python train.py --train_examples=61751 --num_experts=32 --expert_mlp_ratio=0.5 --width=128
Rows from block 3 of a small class-conditioned image flow-matching model, named by matrix and row number. Rows with one number within an expert belong to one neuron, the router's apart. Each number is 128 + 32 x the weight over its row's rms, rounded and kept within 0 to 255. All counts start at 0.
Before each expert's rows are labels from the 100 images, of 14976 (inputs lightly noised), where the router gives the expert most weight on average: "patch colour" is the nearest of a few named colours to the mean colour under the peak. Only what is clearly more common there than usual is listed. The data: crops of objects in photos (Visual Genome).
# router: router (model.blocks.3.mlp.router.weight, 32x128), inputs 64-127
# up: expert up (model.blocks.3.mlp.up, 32x64x128), inputs 64-127
# down: expert down (model.blocks.3.mlp.down, 32x128x64, transposed), outputs 64-127

# expert 3
patch colour: grey
router.3 [144 149 145 151 139 143 149 139 131 166 154 143 144 146 172 169 198  99 139 141  17 160 101 172 167 166 149 138  83 151 130 145 145 147 138 108 157 134 149 139 152 171  84 125 167 124 145 147 143 124 151 193 136 197 159 128 147 140 152 127 141 157 171 159]
up.0 [100 112 109  52 111 102 102 103 135 152 149 109 159  75 116 128 117 115 124  97 144  74 174 107 102 148 130 110 133 111 136 109 128  78 114 189 104 146  78  93 111 162 168  84  74 132  57 100  91 104 123 174 130 102 110 175 178 154 140 177 152 115 111 202]
down.0 [134 113 124 183 134 102  95 103 143 177 108 112 152  73 153 156  91 142 138 174 177 154 101 145 146 148 128 132 156 153 132  97 122  81 135  94 163 144  86 160 117  86 138 110 154 129  78 154 150 168 127 133 128 166 132  61  56  95 131 168  86 144 129 203]
up.1 [147 137 129 133 131 133 118 140 136 128 119 164 173 135 131 110  99 138 116 104  95 109 112 106 121 169 124  71  98 116 129  77 131  94 120 151 116 172 106  99  94 117 140  14 191 105 121  93 168 157 127  72 127 105 104 103 149  68 124 209 148 117 114  77]
down.1 [107 129 148 118 120 142 126 132 138 144 151 168 177 134 139 135 115 196 113 139 113 132 131 146 130  95 128 137  91 123 134  65 140  75 134 194 114 180 100 150 162 143 133  20  64 122 125 161 112 110 122 164 134 135 152 120 106 129 119 210 114 135 137  72]
up.2 [176 123 107 126 131 132 105 172 119 108  95 120  98 156 137  84  93 149 129 110 111  95 130 171 136 101 159  73 100 150 137 135  87 130 135 104 123  49 135 112 125 105 212 115 137 112 118 163 152  82 111 130 143 121 149  57 126 140  89  95 165 137  99 116]
down.2 [ 62 129  97 133 122 123 119 170 154 119 142 126 120 140 124 134 133 198 141 143 179 114 121  94 106 115 137 190 117 190 117 151 147 141 160 126 128  80 132 139 111 131 195 107 124 100 142  90  99  92 130 169 131 171 113  62 123 134  90 126  71 111 137 120]
up.3 [121  92 124 120 140 112 149  95 131 141  94  99 142 100  90 118  90 134 109 135 132 142  28 118 146 189 103 142 157 106 130 170 183  86 124 104 141 190 151 118 107 149  60 165 165  45 138 162 155 131 123 142 124 102 130 141 106  91 146 115 113 122 109 181]
down.3 [131  99 124 127 112 124 133 106 109 140 153  99 125 112 117 121 138 121 113 123 104 135 228 126 106  81 127 151  98 158 120 161  84 106 119 117  96 190 156 119 144 132 113 181  65  65 122  97 138 204 143 145 138 107 123 152 144  63 146 104 137 131 139 169]
up.4 [152 128 132 158 128 155 107 154  35 146 108  95 149 141 153 154 154 242 118 146 113 139 114 146 157 131 126 121 116 173 135 162 137 106 145  95 142 124 167 142 147 135  69 162  87 135 131 186 173 122 134  83 138  60 138  80 131  90 120 124 128 134 136 185]
down.4 [114 135 145 142 128  92 162  94 178 108 102 189 120 122 137 122 125 107 134 172 119 147  86 141 152 175 136 134  74 169  98 102 139 154 109 167 179 151  80 136 159 176 147  98 100 107 120 191 112  88 121 150 123 129 135 137 117 236 165 154  95 125 111  61]
up.5 [ 93 123  98 116 119 131 115 138 113  89 156 134 152 104 148 137 128 147 120 125  40 181 121 139 140 203 109  89  64 121 127 149 107 139 122 102 162 129 121 116 119 122 128 138 179 154 138 122 158   0 123  89 139 149 164 162 138 103 130 129 138 149 140 156]
down.5 [195 123  90 158 115 135 100 120 115 100  95 143 144 106 145 134 143 195 114 127 188 119 143 119 121  68 132 140 168 157 134 158 153 146 124  87  70 148 103 143 135 148 138 113  77 160 113 146 125 170 137 117 133 189  99 102 127 136 124 124 127 129 139 156]
up.6 [126 163  98 123 100  44 133 132 169 102 145 120 105 102  76 148 129 161 114  93 132 139 181 164  85 151 146 110 110 155  73 160 126 135  98 118 233 155  85  82 160  88 152 113 140 111 107 196 193 111  70 132  31  90 137  92  91 121  83 193 137  91 133  88]
down.6 [131 165 105 123 133  75 122 129 105 118 108 111  98 125  87 146 117  93 124 154  95 106  81 101 159 112 145 167 197 135 250 148 127 132  40 121  26 136 100 167  95 136 155 111 104 121  97  69  66 115 154 171 202  96 103 180 152 134  93 196 125 144 111  98]
up.7 [160 117 129 131 154 133 119 165  97 118 134 156 121 148 153 141 145  88 123 175 187 110 199 171 148 128 155 100 213 117 134 103 118 161  99 143 116 155 124 142 171 182 140 102 106 162 155 116 146 148 167 126 167 150 134 167 177 121 149 139 138 160 134 139]
down.7 [133 153 130 117 135 114 144 147 173 118 116 121 119 131 134 114 128 110 120 135   0 121  85 132 140 167 120 171  65 154  77 119 123 131 147 154 154 142 131 139 125 139 140 118 162 140 131 135 118 118 128  74 109  36 123 107 120 119 143 146 142 129 141 110]
up.8 [ 93 126 133 148 120 115 178  92 124 160 150 154 120 112 125 115 118 111  96 136 131  51 108  87 151 122 168 124 124 142 128 117 155 150 116 146 106 149  95 117 124 107 137 107 157 128  49  79 104 114 101 145 133 101 129 132 136 236 127  99  83 135 136  77]
down.8 [137 127 143  84 119 146 186  90 136 190 104 161 139 119 134 157 135 107  91 120 159 159 162 151  92 132 139 145 202 143 124 110 107 141 144 130 123 132 106 121 129 129 115 151  58 133  86 165 134  92 129 157 116 158 118  68 126 167 124  96 173 117 110  79]
up.9 [152 143 197 146 160 112  76 151 120 108 178 108  98 134  96 117 104 119 127 106 161 123 133 133 110 126 122  59 194 116 124  97 116 103 130 125 146 171 109 106 121 105 131 120 124  72 107 114 123 110 113 162 142  79 102 114 106 137 207 111 112 105 126 124]
down.9 [107 145 201 112  79 123  52 151 115 106  94 124  85 136  87 120 129 143 141 131 140 122 129 124 138 170 121 152 152 157 124  93 137 102 131  67 101 177 115 141 136 141 145 168  83  71 125 127 131 154 139 163 149 138 150  93 156 102 211 102 134 133 129 136]
up.10 [108 128 104 115 158 114 121 117 128 145 211 116 158 111 122 102 104 163 117 159 157  89 124 115 126 105 135  76 178 128 118 128 140 104 128  32 124 148 117 107 135 142 140  57 105 140 116  76 138 191 134 169 132  93 122 138 106 134 108 123 107 101 128 139]
down.10 [167 119  71 130 135 123 142 105 131 137  61 112 168 112 150 127 121 170 121 129 120 148 139 120 114 120 127  89 112 145 130 160 113 122 127  31 129 139 132 125 117 114  81  22 174 161 143 178 111  93 124 133 124 130 126 105 144 125  85 120 145 145 126 151]
up.11 [130 147 139 175 116 142 169 125 141 104 124 112 171 178  88 157 113 149  87 142 144  79 152 131 107 112  43 132 116 172 108 130  80 127 135 118 114 102 114 119  62 198 153 117 137 119  98 181 172 145 186 149 165 109 167 122 111 109  55 191 124 162 120 127]
down.11 [120 163 142  78 140 150 173 116 121 112 133 120 174 174 119 171 117 124  77  98 137 181 114 117 134 155  69 188 115 101 105 129 180 132  54 115 129  90 114 132 185  64 143 105 114 107  96  57  96  97  70 137 128 137  73 139 154 129  83 187 123  94 108 127]

# expert 0
patch colour: grey
router.0 [133 148 130 140 132 128 146 143 136 140 126 128 144 125 162 234 213  85 125 130  57 166 128 136 128 175 125 191 139 144 149 148 103 128 132 163 156 143 131 131 111 142 158 130  91 121 169 136 120  93 131  16 167 131 132 150 129 181 129  97 137 161 153 123]
up.2 [132 165 143 128  89 110 105  81 102 151 110 173 113 117  92  80  26 172  88 100 118 145 107  84 109 110  74 127 113  82  95 119 132 169 132 132 161 150 160 146  68 102 117  86 108 167 116 103 101 107 116 120  70  99  69  76 125 105 126 110 132  52 109 143]
down.2 [128 180 117  86 157 110  79 130 119 119 148 106 104 108  88  92 127 134  95 181  68 122 112 119 132 153  52  71 167  96 164 142 156 166 111 189 172 133 173 123 180 165 161 175 131 131 110 111 119  96 138 168 134 137 151  84  99 114 133 126 104 167 115 121]
up.3 [170 137 120 122 118 128 108 140 130 134 137 141 134 124 129 174 142  77 132 156 127 138 158 120 128 128  95 175  31 214 138 134 108 143 142  91 130 133 107 130 130 135 122 103 133 131 155 181 103 157 144 137 116 133 136  62 120  81 119 166 114 135 103 113]
down.3 [138 135 138 131 125 134 143 118 128 128 114 130 102 136 127 133 135 153 117 119 101 123 140 133 132 156 141  72   4 255 128 110 106 135 206 155 132 115 141 124 123 129 111 141 129 119 131 162 135 168 135 124 170 106 124 106 118 174 130 109 129 119 122 149]
up.4 [164 117 147 137 190 122 107 144 117 116 181 130 140 139 119 143 114 109 132 150 172 109  96 137 152 109 138  96 100 183 149  89 155 123  16 142 102 132 137 135 132 114 154 125 144 102 145  62  84  88 140 130  98 132 133  91 131  75 186 114 121 139 122 178]
down.4 [144 131 122 141 133 118 131 144   2 113 123 132 133 121 128 119 118 226 122 121 205 138 116 132 148 137 124  60 152  12 168 111 142 119 196 104 116 116 129 148 124 116 102 125 126 135 133 117 132  94 140 113 194 212 134 161 131  60 113 143 149 118 129 109]
up.5 [119 142 116 163 105 143 142 100 116 130 163 139 126 143 169 176 180  57 161 147  51 143 157 146 158 118 121 213 144 200 173 132 134 136  65 121  71 153 132 114 138 133 116 118 137 150 154 122 105 106 157 193 135 167 124 127 161 147 136 155 109 140 132 148]
down.5 [120 112 110 139 117 125 109 103  99 129 129 112 109 118 108 108 142   4 141 147 205 130 136 129 139 148 119  43 127  66 202 135 113 122 113 117 124 113 118 132 127 143 111 112 116 126 112 127 149 149 153 204 209 175 127 116 132  69 117 118 151 145 135 112]
up.6 [184 108 110 112 174 120 120 104 138 105 151 120 102 123  89 144  40 162 173 182 100 117 130  96  90 131 174 122 131 110 116  80 109  88 132 143 117 115 124  60 165 103 132 104 112  88  64  80 128  88  98 133 120  97 173 101  86 119  85 143 137 160 121  89]
down.6 [ 97 126  68 102  64 109 145 107 107 100 115  97  96 107 150 166 146 124 182  68  66 170 113 127 130 148 189   0 117 117  97  87 156  97 113 161 175 104 119 156  66 140 119 184 143 115 104 177 190 124 149 161 152 106  64  73 143 125 141 142 135  88 143  97]
up.7 [129 104  86 108 176  99 141 101 118  92 136 131  27 128 100 141 111 126 137 191 155 101 118 170  76 124 187 139 105  87  69  40 171  80 128 122 121 109 115  82 154 161 101 100 118  78 100 140  87 106  81 129 250  95 140 146  45  72 105 140 110 164 122 117]
down.7 [126 121 102 153  78  88 149  99 116  98 120 132  39 148 101 179 106 114 155  53 113 110 145  67 188 133 191 187 178 159  64  57  73  76  93 135 115 116 117 164  82  77 130 117 129  86 144 110 167 124 159  89 113 129 106  99 195 120 124 137 140  76 126 123]
up.8 [133 124  76 120 171 161 105  80 124 135 119 114 126  76 151 104 118 174 166 126 140 137 157  87 127 138 107  95 120 152 140 134 103  98 127 137 165  81  87 185 112 116 109 103 117 193 115  79 129  92 142 120 114 102 134  45 165 166  81 150  89 104 129  74]
down.8 [112 119  58 115  88 163 117  83 136 139 134 117 114  84 138 120 118 164 174 132  78 119 104 145 124 128 120 189 117 114 126 164 138 101 134 159  96  95  90  72 132 143 114 114 131 201 145 178 132 140 126 123 134  77 123  77 103 163  87 135 147 155 121  83]
up.9 [110 140 127 132 131 105 104 149 132 114  92 118 123 115 114 109 131 149 104  73 189 117  96 102 112 167  98 200 166 203 133 110  72 125 115  73 151 133 109 130 108 104 168 152 128 121  87 129 134 103  92 181 101  69 111 147 135 255  99  70 139 132 117 141]
down.9 [136 137 156 128 136 129 134 136 162 129 166 143 145 124 133 134 138 142 115 117  67 142 161 132 130  67 131 219  91  52 107 141 173 107 157  84  72 136 125 117 170 123 150 138 132 122 128 100 140 154 127 151 171  63 124  51 136 218 112  76 140 133 141 134]
up.10 [128 121 137 132 125 115 114 140 134 129 165 116 119 132 102 155 132 108 144 150 117 171 127 148 124 130 129 167 209 128  93 120 115 149 174  79  96 122 102 124 124 131 108 120 125 127 134 152 109   7  97 114 122 124 137  56 122  93 115 121 104 141 113 113]
down.10 [103 146 150  86  95 146 132 165 140 149 102 153 152 150 170 182  66 163 137  73 209  81 127  80 106 101 172  92 154 119 107 133 127 140 134 142 118 127 159 109 112  84 115 134 119 140 178 117  70  66  82  79 106 195  89 150 108 179 163 143  99  96  98 155]
up.11 [ 96 123  39 144 115 107 155 159 125 106  66 118 121  96 129 142 117 120 141 136  80 201 118 167 113 133 108 211  78 106 126 141 122 116 122 157 100  96 121 150 134 148 146 237 164 149 148 131 160  73 131  54 107 161 142  93 149  96 144 151 133 164 122 124]
down.11 [139 126  69 108 127 121 153 144 134 112 201 125 134 110 133 135 127  98 137 119 183 136 148 123 145  73 132 200 195 134 132 136 165 101 121 191 125 111 123 125 130 139 186 214 114 148 124 120 132 219 137  60 146 179 106  61 116 163 134 149 122 114 118 120]
up.12 [129 122 125 120 106 160 139  89 139 167  70 154 127 152 124 191 160 132 159 158 117 207 150 145 141 136 115 149 116 125 131 158 168 168 139 118 158 122 123 179 133 176 131 131 159 155 228 162  92 122 161  91 111 113 110 117 151  83 119 137 116 175 145 154]
down.12 [157 145 146 174 116 154 117  81 156 142 152 133 114 132 110 120 149  83 138 120 152 143  89 142 140 135 151 253 138 145 105 178  62 135 128 104  68 125 118  78 173 124 150  55 128 138 167 111 142 170 132   0 155 142 167 138 118 166 103 133 159 140 138 123]
up.13 [ 85 142 123 131 150  91 134 194 118  84 103 106 162 149  97  78  83 116 105 140 155 127 138 106 118 170 185  36 123 165 114 114 169  92 154 132 116 184 161 125 128 130 173 105 166 107 120 132 175 104 155 110 159  95 125  73 154 184 128 140 143 124 112 148]
down.13 [144 142 119 120 113 104 122 196 138  84 170 134 151 137 120 142 138 176 127 115  31 143 124 122 127  64 167  76 158 130 137 146 105 102 111 151 126 192 159 115 136 133 179 122 118 129 148 122 128 147 106 142 170  45 139 106 117 126 126 126 114 101 138 139]

# expert 13
patch colour: grey
router.13 [144 131 143 139 135 145 131 122 109 141 140 163 140 152 167 164 188  88 130 130 242 136 149 140 131 184 151 185 188 169 150 109 111 150 123 169 123 130 104 135 128 136 182  92 174 140 161 109 156 117 143 148 161 111 126 141 137 133 109 159 148 154 121  94]
up.0 [100 135  63 121 116 168 120 152 130  75 122  81 120 161 178 116 127 116 142 161  98 155 116 131 141 148 122 128  92 116 127 181 113 111 132 128 130  91 164 130 116 141 137 107  43 155 109 161  90 163 140 146 127  89 127 179 110 118  66  87 107 115 147 132]
down.0 [148 133  60 126 143 167 139 151 144  91 115 102 117 155 170 141 108 170 143 104 125  99 122 121 119  79 130 115 103 147 127 195 143 112 129 151 116  88 174 120 133 105 106  74 238 174 130  95 136 118 120  99 127 136 125 159 124 129  68 107 137 125  99 123]
up.1 [ 99 120 115 130 123  90 149  85 125 117 169 116  76  74 126 118 133  80 157 116 142 113 119 116 126 102 142 146 141 132 128 169 130 190 130  56 104 106 118 153 185 133 121 200 114 128 107 121 104 110 127 204 126 109 152 180 129 184 130  42 100 107 132 156]
down.1 [153 130 122 110 136 102 158 100 128 127  57 111  75  96 135 128 117 144 158 133 158 136 143 124 125 133 154 154 147 117 127 170 120 208 145  17 149 114 140  98  58 113 147 208 102 131 108 147 132 125 130 135 139 129  98  92 110 165 126  45 148 137 115 159]
up.2 [102 186  78 134 134 112 142 164 137  76 115 170  85 162 120 147 104 129 137 100  96 184 185 133  94 161 123 120 117 123 128 129  71 162 136 102 144 125  93 123 148 123  71 184 134 161 138  31 148 129 133 146 126 108  93 146 154 127 119 154 145 177 127  98]
down.2 [169 177  82 127 128 117 132 156 146  86 135 164  90 154 140 133 137 136 135 136 126 114  70 128 154  95 121 157 145 158 125 120 190 166 137 110 116 115  93 132 107 136 100 164 117 175 126 224 126 115 123 154 151 134 153  78 109 100 112 149 122  95 115  91]
up.3 [166 151 110 175 182 169 126 125 124 124 166 150 126 160 174 116 149 126  90 171 115 130  74 110 168 151 157 108 145 136 124 111 125  87 114  85 137 191 136 115  80  84  76  65 141  91 101 113 165 110 125 116 121 111 112  56 144 110 114 127 106 149 121  85]
down.3 [ 98 151 125  83  74 182 118 105 134 133 102 167 112 166 165 116  90 142  97 111 131 104 152 151  88  82 138 122 108 126 122  94 151  78 137 157 108 200 119 167 176 174 112  64 116  84 111 129  73 104 129 170 128 125 148 110 112 152 101 126 157 113 143  55]
up.4 [138  99 125 130  98 149 122 101 144 130 111 128 113 139  96 120 110 172 120 116  86 124 144 120 151 170 136 109 139 104  82 144 126 138 227  60  64 147 114 150 128  98 136 101 104  98  97 154 132 158 102 106 144  88 117 171 121 151 126 109 124 137 121 125]
down.4 [113 100 121 136 140 152 118 103   0 122 128 135 107 146 114 129 118 151 135 126 116 131 112 127 105  97 131 147 184   0 152 127 133 137 160  83 204 132 107 113 131 137 150 104 153 112 120 127 115 110 136 160 162 133 139 202 129  91 140 110 118 116 135 135]
up.5 [134  98 154  96 119 126 101 100 131 133  95 152 117 105  72 119  69  90 124  85 143  98 117 137 114 141  80 130 135 128 130  79 116 148 116 148 125 148 103 129 125 114 106 163 208  70  95  99 122  71 106 140 118  76 144 141 114 150 170 135 151 119  79 130]
down.5 [105 113 181 145 128 131  95 126 120 141 170 156 122 115  92 119 164 151 133 148 126 139 134 101 134 139 109 189  97 116 132  61 143 144 144 151 118 157 105 134 134 137 163 199  29  87 122 139 128 158 140 136 146 135 121 108 144 115 179 143 111 134 161 118]
up.6 [211  80 158 126 179 147  62 140 130 165 133 131 152 107 111 119 121 148 142 118 126 134 115 146 143  95 166  94 102 116 128 117 140  99 137 158 126  39 136 137 108 110 157  98 141 116 146 197 143 120 136 150 116 103 135 137 124 126 140  91 150 114  99 135]
down.6 [ 62  93 154 122  90 145  63 135 139 163 114 121 147 116 122 134 123 158 140 128 161 128 138 108 112 131 152 163 129 159 133 115 129 113 131 163 126  18 138 114 144 141 108  78 115 117 142  69 118  98 130 132 129 156 110  86 138 109 128  94 109 139 131 128]
up.7 [116 171 101 133 147  95 146 189 114  77 117 119  79 149 110 118  77 127 108 130 100 147 167 133 125 169 143 184 154 143 140 141 149 136 112 140  88 169 157 146 144 145 129 148 124 114 123  71 158  80 145 142 129 145  86  89 130 123 129 126 153 150 129 143]
down.7 [146 152  98 126 120  99 140 164 123  86 140 104  94 153 119 129 135 110 115 142  66 132  87 129 130  93 137 206 103 120 117 137 117 120 142 154 178 167 147 129 119 135 189 151 122 110 123 171 132 178 127 149 139  82 160 121 137 112 120 124 116 107 134 132]
up.8 [123 108 100  87 141 130  92 126 132  79  85 115 110 138 119 117 128 123 173 116 114 147 105 153 150 154  96  96 113  77 130 191 143  84 120 120 124 131 158 121 123 135  83 144  53  92 120 170 128 128 147 174 123 123 128 135 109   6 150 108 155 117 157 187]
down.8 [138 114  90 159 121 123  76 134 170  68 150 112 119 146 137 126  96 112 183 140 104 112 143  96  99  76 110 144 107 155 134 208 109  94 151 107 137 131 165 119 124 120 117 140 212  98 127  73 128 149 114  96 130 103 131 177 150  63 141 115 105 132 105 195]
up.9 [ 75 138 145 105 115  65 104 122 204 189 168 119  90 172 126  82 157 163 131  89 136 138 163 158 125 136 123 137  64 119  59 149 124 153  80 136 174 185 103 114 176 147 145 106 125 128  81 123 145 137  76 166  39  86 100  57 137 135  70 164  73 185  56 132]
down.9 [169 168 142 126 126  87  98 136 227 195  90 110  85 158 146 117  88  74 127 171  96 128  84  92 138 128 118 164 168 126 212 127 112 152 121 122  76 176 121 162  84 108 150  94 133 134 110 119 106  89 159 128 242 125 137 205 113 149  76 177 152  92 178 123]
up.10 [103 102  77 166 152 120 158  84 119 119 130  78 101  92 108 139 122 103  68 145 132 134  30  99 144 160 141 137 165 136 128 193 159 103 116  99 159 157 151 145  87  98  26 145 130  71  84 126  85  98 113 127 126 107 109  93  90 143 125  73  86 131 151 141]
down.10 [138 103  91  90 101 137 153  89 146 130 126  95 116 118 128 142 118 131  66 116 107 134 211 156 113  65 154 168  94 157 141 171 107 106 129 104  98 168 145 107 158 163 117 141  96  97  94 129 157 185 149 183 148  98 150 114 155  71 111 104 161 115 102 123]
up.11 [120 102 116 105 108 120 124 121 129 131  91 105 129 137  87 114 114  17 108 101 164  72 108 111 112 131  89 156  86  36 103 108 120  81 121  86 134 122 118 111  75  71 119 138 107 105 107 160 129  93 104 148  83 112 117 163 101  83 104 141 120 109 108 120]
down.11 [113 126 138 121 114 139 100 128 103 137 137 130 136 134 137 128 123  96 125 114 255 119 136 120 132 139 130   4 167  53 122 111 139 128 139 134 116 116 128 121 125 125  86 122 129 132 134 139 123  96 124  53  93 252 129 173 128 198 127 136 128 121 111 125]

# expert 16
patch colour: black
router.16 [138 127 111 146 144 141 130 151 210 124 126 126 140 129 129 105 130 171 154 136 235 143 134 143 135 121 163 201 122 127 157 134 125 133 141 155 124 135 133 131 144 134 136 146  98 155 133 121 165 103 127  55 133  13 135 117 134  94 142 111 153 121 147 125]
up.2 [ 69 131 100  92  92 107  76 128 164 137 109 132 192 119 138 155 112  87  86 112  77 103 129 107  92 111 145 146 124 130 136 162 163  94 150 155 147 120 130  87 108 138 110 124  51 136  98 128 108 106 123 200 134 117 126  82 124 183 159 176 166  90 102 104]
down.2 [205 134 103 162 173 121  86 127 127 153 133 129 186 122 154 161 154 163 102 144 159 147  97 159 145 144 116 140 149  92 115 154  77  95  99 131  96 124 122 169 139 107  90 138 178 161  95 131 138 113 112 135 103 168 127 133 137 164 161 195  75 149 169  91]
up.3 [129 113 136 116 117 122 129 107 185 141 129 123 112 123 120 112  73 255 120 143  89 114 122 131 104 109 156 160 114 163 119  95 130 114 125 130 133 118 123 121 126 125 100 128  95 124 140 123 106 148 124  82  99  73 113 119 125 123 130 127 109 111 118 132]
down.3 [138 140 122 113 140 123 139 123 101 125 129 130 110 136 121 136 108 113 130 124  41 123 125 118 138 136 117 112  66 114 111 121 124 135 151 151 113 121 125 136 121 124 103 111 135 124 128 126 115 252 131 191 121  85 128 235 126 107 112 120 121 118 124 133]
up.4 [ 99 125 137 129 122 100 128 116  93 111 135 127  99 117  99 111  79 103 102 113  74 102 109 116 110 114 120 188 143 145 104 119 122 124 117 102 109 149 107 106  89 125 178 105 146 106 117 109 109  39 100 150 117 124 128  78 117 176 121 110  99 118 116 120]
down.4 [124 132 136 116 122 122 150 130 140 117 113 132 125 132 132 134 120  99 127 122  98 139 129 118 115 109 118   0 168 156 129 118 130 124 116 121 123 160 120 129 124 132 175 121 122 133 120 136 126  53 133  85 133  94 128  37 131  67 130 126 114 121 127 133]
up.5 [ 80 170 102 108  86 121 159 115 122 136 112 142 109 124 153 122 100  90 137 133 109 170 120  87 122 195 122  88 138 130 128 150 149 127 138 103 133 179 127  82 182 150  47 165 119 155 131  19 112 121 130 125 137 120  96 123 138 129 116 131 112 128 124 106]
down.5 [175 158  97 134 170 119 156 113 117 129 141 147 116 129 151 118 134 158 135 135 118 109 134 167 134  65 119 127 170 153 124 147 121 134 128 121 129 196 140 154  87 117  69 157 147 152 125 225 144 169 132 127 148 104 158 129 112  91 135 126 138 134 129 109]
up.6 [114 124 121 138 106 131 137 146 101 107  92 112 104 138 114 128 116  75 127 131 108 102 138 104  91 164 116  12 183 109  93 124 115 103 133 232 104  97 123 122 117 114 148 154  89 114 102 151 144 125 123 170 149  99 114 107 125 113 138 139 116 113 115  91]
down.6 [120 142 149 100 129 142 140 147 153 133 143 135 111 133 131 133 108 157 147 131 157 125 120 132 135 117 131 184 255 190 117 146 144 127 130 216 123 114 128 119 141 144 155 130 150 113 131 116 125 190 126 142 172 107 136  72 129 147 153 122 113 128 115 107]
up.7 [127 103  92 112 151 147  97 127 138 118 132 110 140 118  99 141 122 143 123 160 129  37  90 148 163 135 169 163  98 150 177  81 125 142 205 158 142 174 136 132 164 156 134 109  94 107 150 116 108 116  56 151  74  86 129  51 178 146 142  98 130 130 154 112]
down.7 [143 106 105 156 108 162  98 124  76 137 117 127 157 118 108 143 157 106 110 115  97 219 162 137  86 122 156 127  99  93 106  93 129 120 185 154 116 176 142 125 100  96 137 124 163 111 137 133 128 141 187  86 107 122 109 117  78 117 146 117 130 107 112 100]
up.8 [147 147 102 135 138 131 105 138   0 132 148 101 132 136 113 111 139 130 124 129 136 147 145 130 132 118 123 164 153 193 148  97 136 145 188 110 146 117 137 104 144 135 111 145  98 139 129 142 134 112 129 127 223  74 142 159 118 119 131 121 148 116 126 115]
down.8 [133 105 174 138 125 128 123 115 255 129 151 173 120 117 148 151 150  98 128 131 163 149 152 141 131 144 150  43 140 255 218 166 150 131  94 162 147 135 127  86 126 124 142 107 115  97 136 161 119  89 134 118 218 162 142 233 112 201 127 143 160 109 124 144]
up.9 [125 131 127 147 137 102 146 113 255 115 157 127  83 118 103 120 115 158 139  99 163 125 150 125 140 114 120 195 133  39 114 133 143 135  95 141 125 124 116 136 135  98 152 126  75 113  87 114 134 101 127 138 215   0 124 137 121  88 129 126 120 149 122 120]
down.9 [123 151 118 155 141 151 106 151  40 136 145 129 195 123 136 117 138 121 110 105 184 109 133 127 164 150 103  82 132   0 178 110 150 124 188 151 120 130 135 139 161 120  86 130 110 170 161  98 120  82 119  80 161 165 121 202 115 254 124 137 111 167 140 103]
up.10 [132 129 128 128 103 129 109 140  82 116 219 164 144 146 166 146 129 222  90 188 255 134 117 145 132 120 140  54  80 146 131 109 138 136 119 153 121  75 151 120 126 154  80 132 148 120 138 131 128 118 135 174  56   3 141 120 122 148 152 134 158 137 137 152]
down.10 [135 127 141  98  92 128 126 138 129 169 209 116 140 123 138 111 139 181 153 148 225 147 124 136 106 103 133 204  58 127 103 148 146 116 119  88 119 163 131  82 119 148 161 130 126 148 100 140 129 102 102  21 111 212 117 103  95 154 134 114 142 123 124 117]
up.11 [131 144 100 169 122 132 154 140   0 145 116 138 135 119 139 145 153 143 122 150  98 114 115 107 126 119 140 122  84 109 140 152 115 107 145 169 135 115 101 111 144 138 193 162 152 123 119 146 152  21 131 167 192  78 130 136 129 143 146 121 147 158 143 121]
down.11 [133 106 135 156 129 137 147 131  52 138 103 111 159 123 126 120 139 197 147 133 151 128 116  98 127  99 137 155 150  25 119  95 110 136  29 110 178 125 184  86 156 123  85 117 163 157 173 141 120  45  97  65 120 143 115  76 130 130 143 145 132 175 121 131]
up.12 [106 140 144 121 125 128 161 120 255 134 147 137 111  87 136 130  92 168 144 137  88 135 135 122  97  72 151 126 136 125 117 104 108 125 131 114 144  89 125 143 137 175 137 166 157 149 156 127 123  86 135 106 196  80 135 145 139 210 129 121 110 102 102 116]
down.12 [ 69 122 116 113 136 121 112 126  51 124 141 140 127 181 107 122  97 175 110 122 128 114 106 125  90 111 103  74 113 163 149 120  97 138 141 138 147 154 115 161 146 186 151 117 163 119  92 104 112  99 128 165 160 152 125 155 133  53 128 126 101  96  93 133]
up.13 [134  83 108 135 165 164  76 136  67 131 165 111 109 201 127  94 158 161 141 123 101 144 113 167 151 122 121 115  82 117  14  68 188 126   8 111 118 118 175 164  98 136  78 136  99 127 141 109  95 137 151 136 124 137 133 120 142 118 175 115 141 143 120 115]
down.13 [122 101 124 119 103 171  84 134 140 137  94 106  96 190 133 102 107 117 133 140 125 110 132  95  98 137 110  87  95  37 244  82  78 124   0 127 133 122 176 119 146 116  71 122 168 129 130 157 146 168 111 117 196  92 126 104 108 108 170 102 111 102 131 126]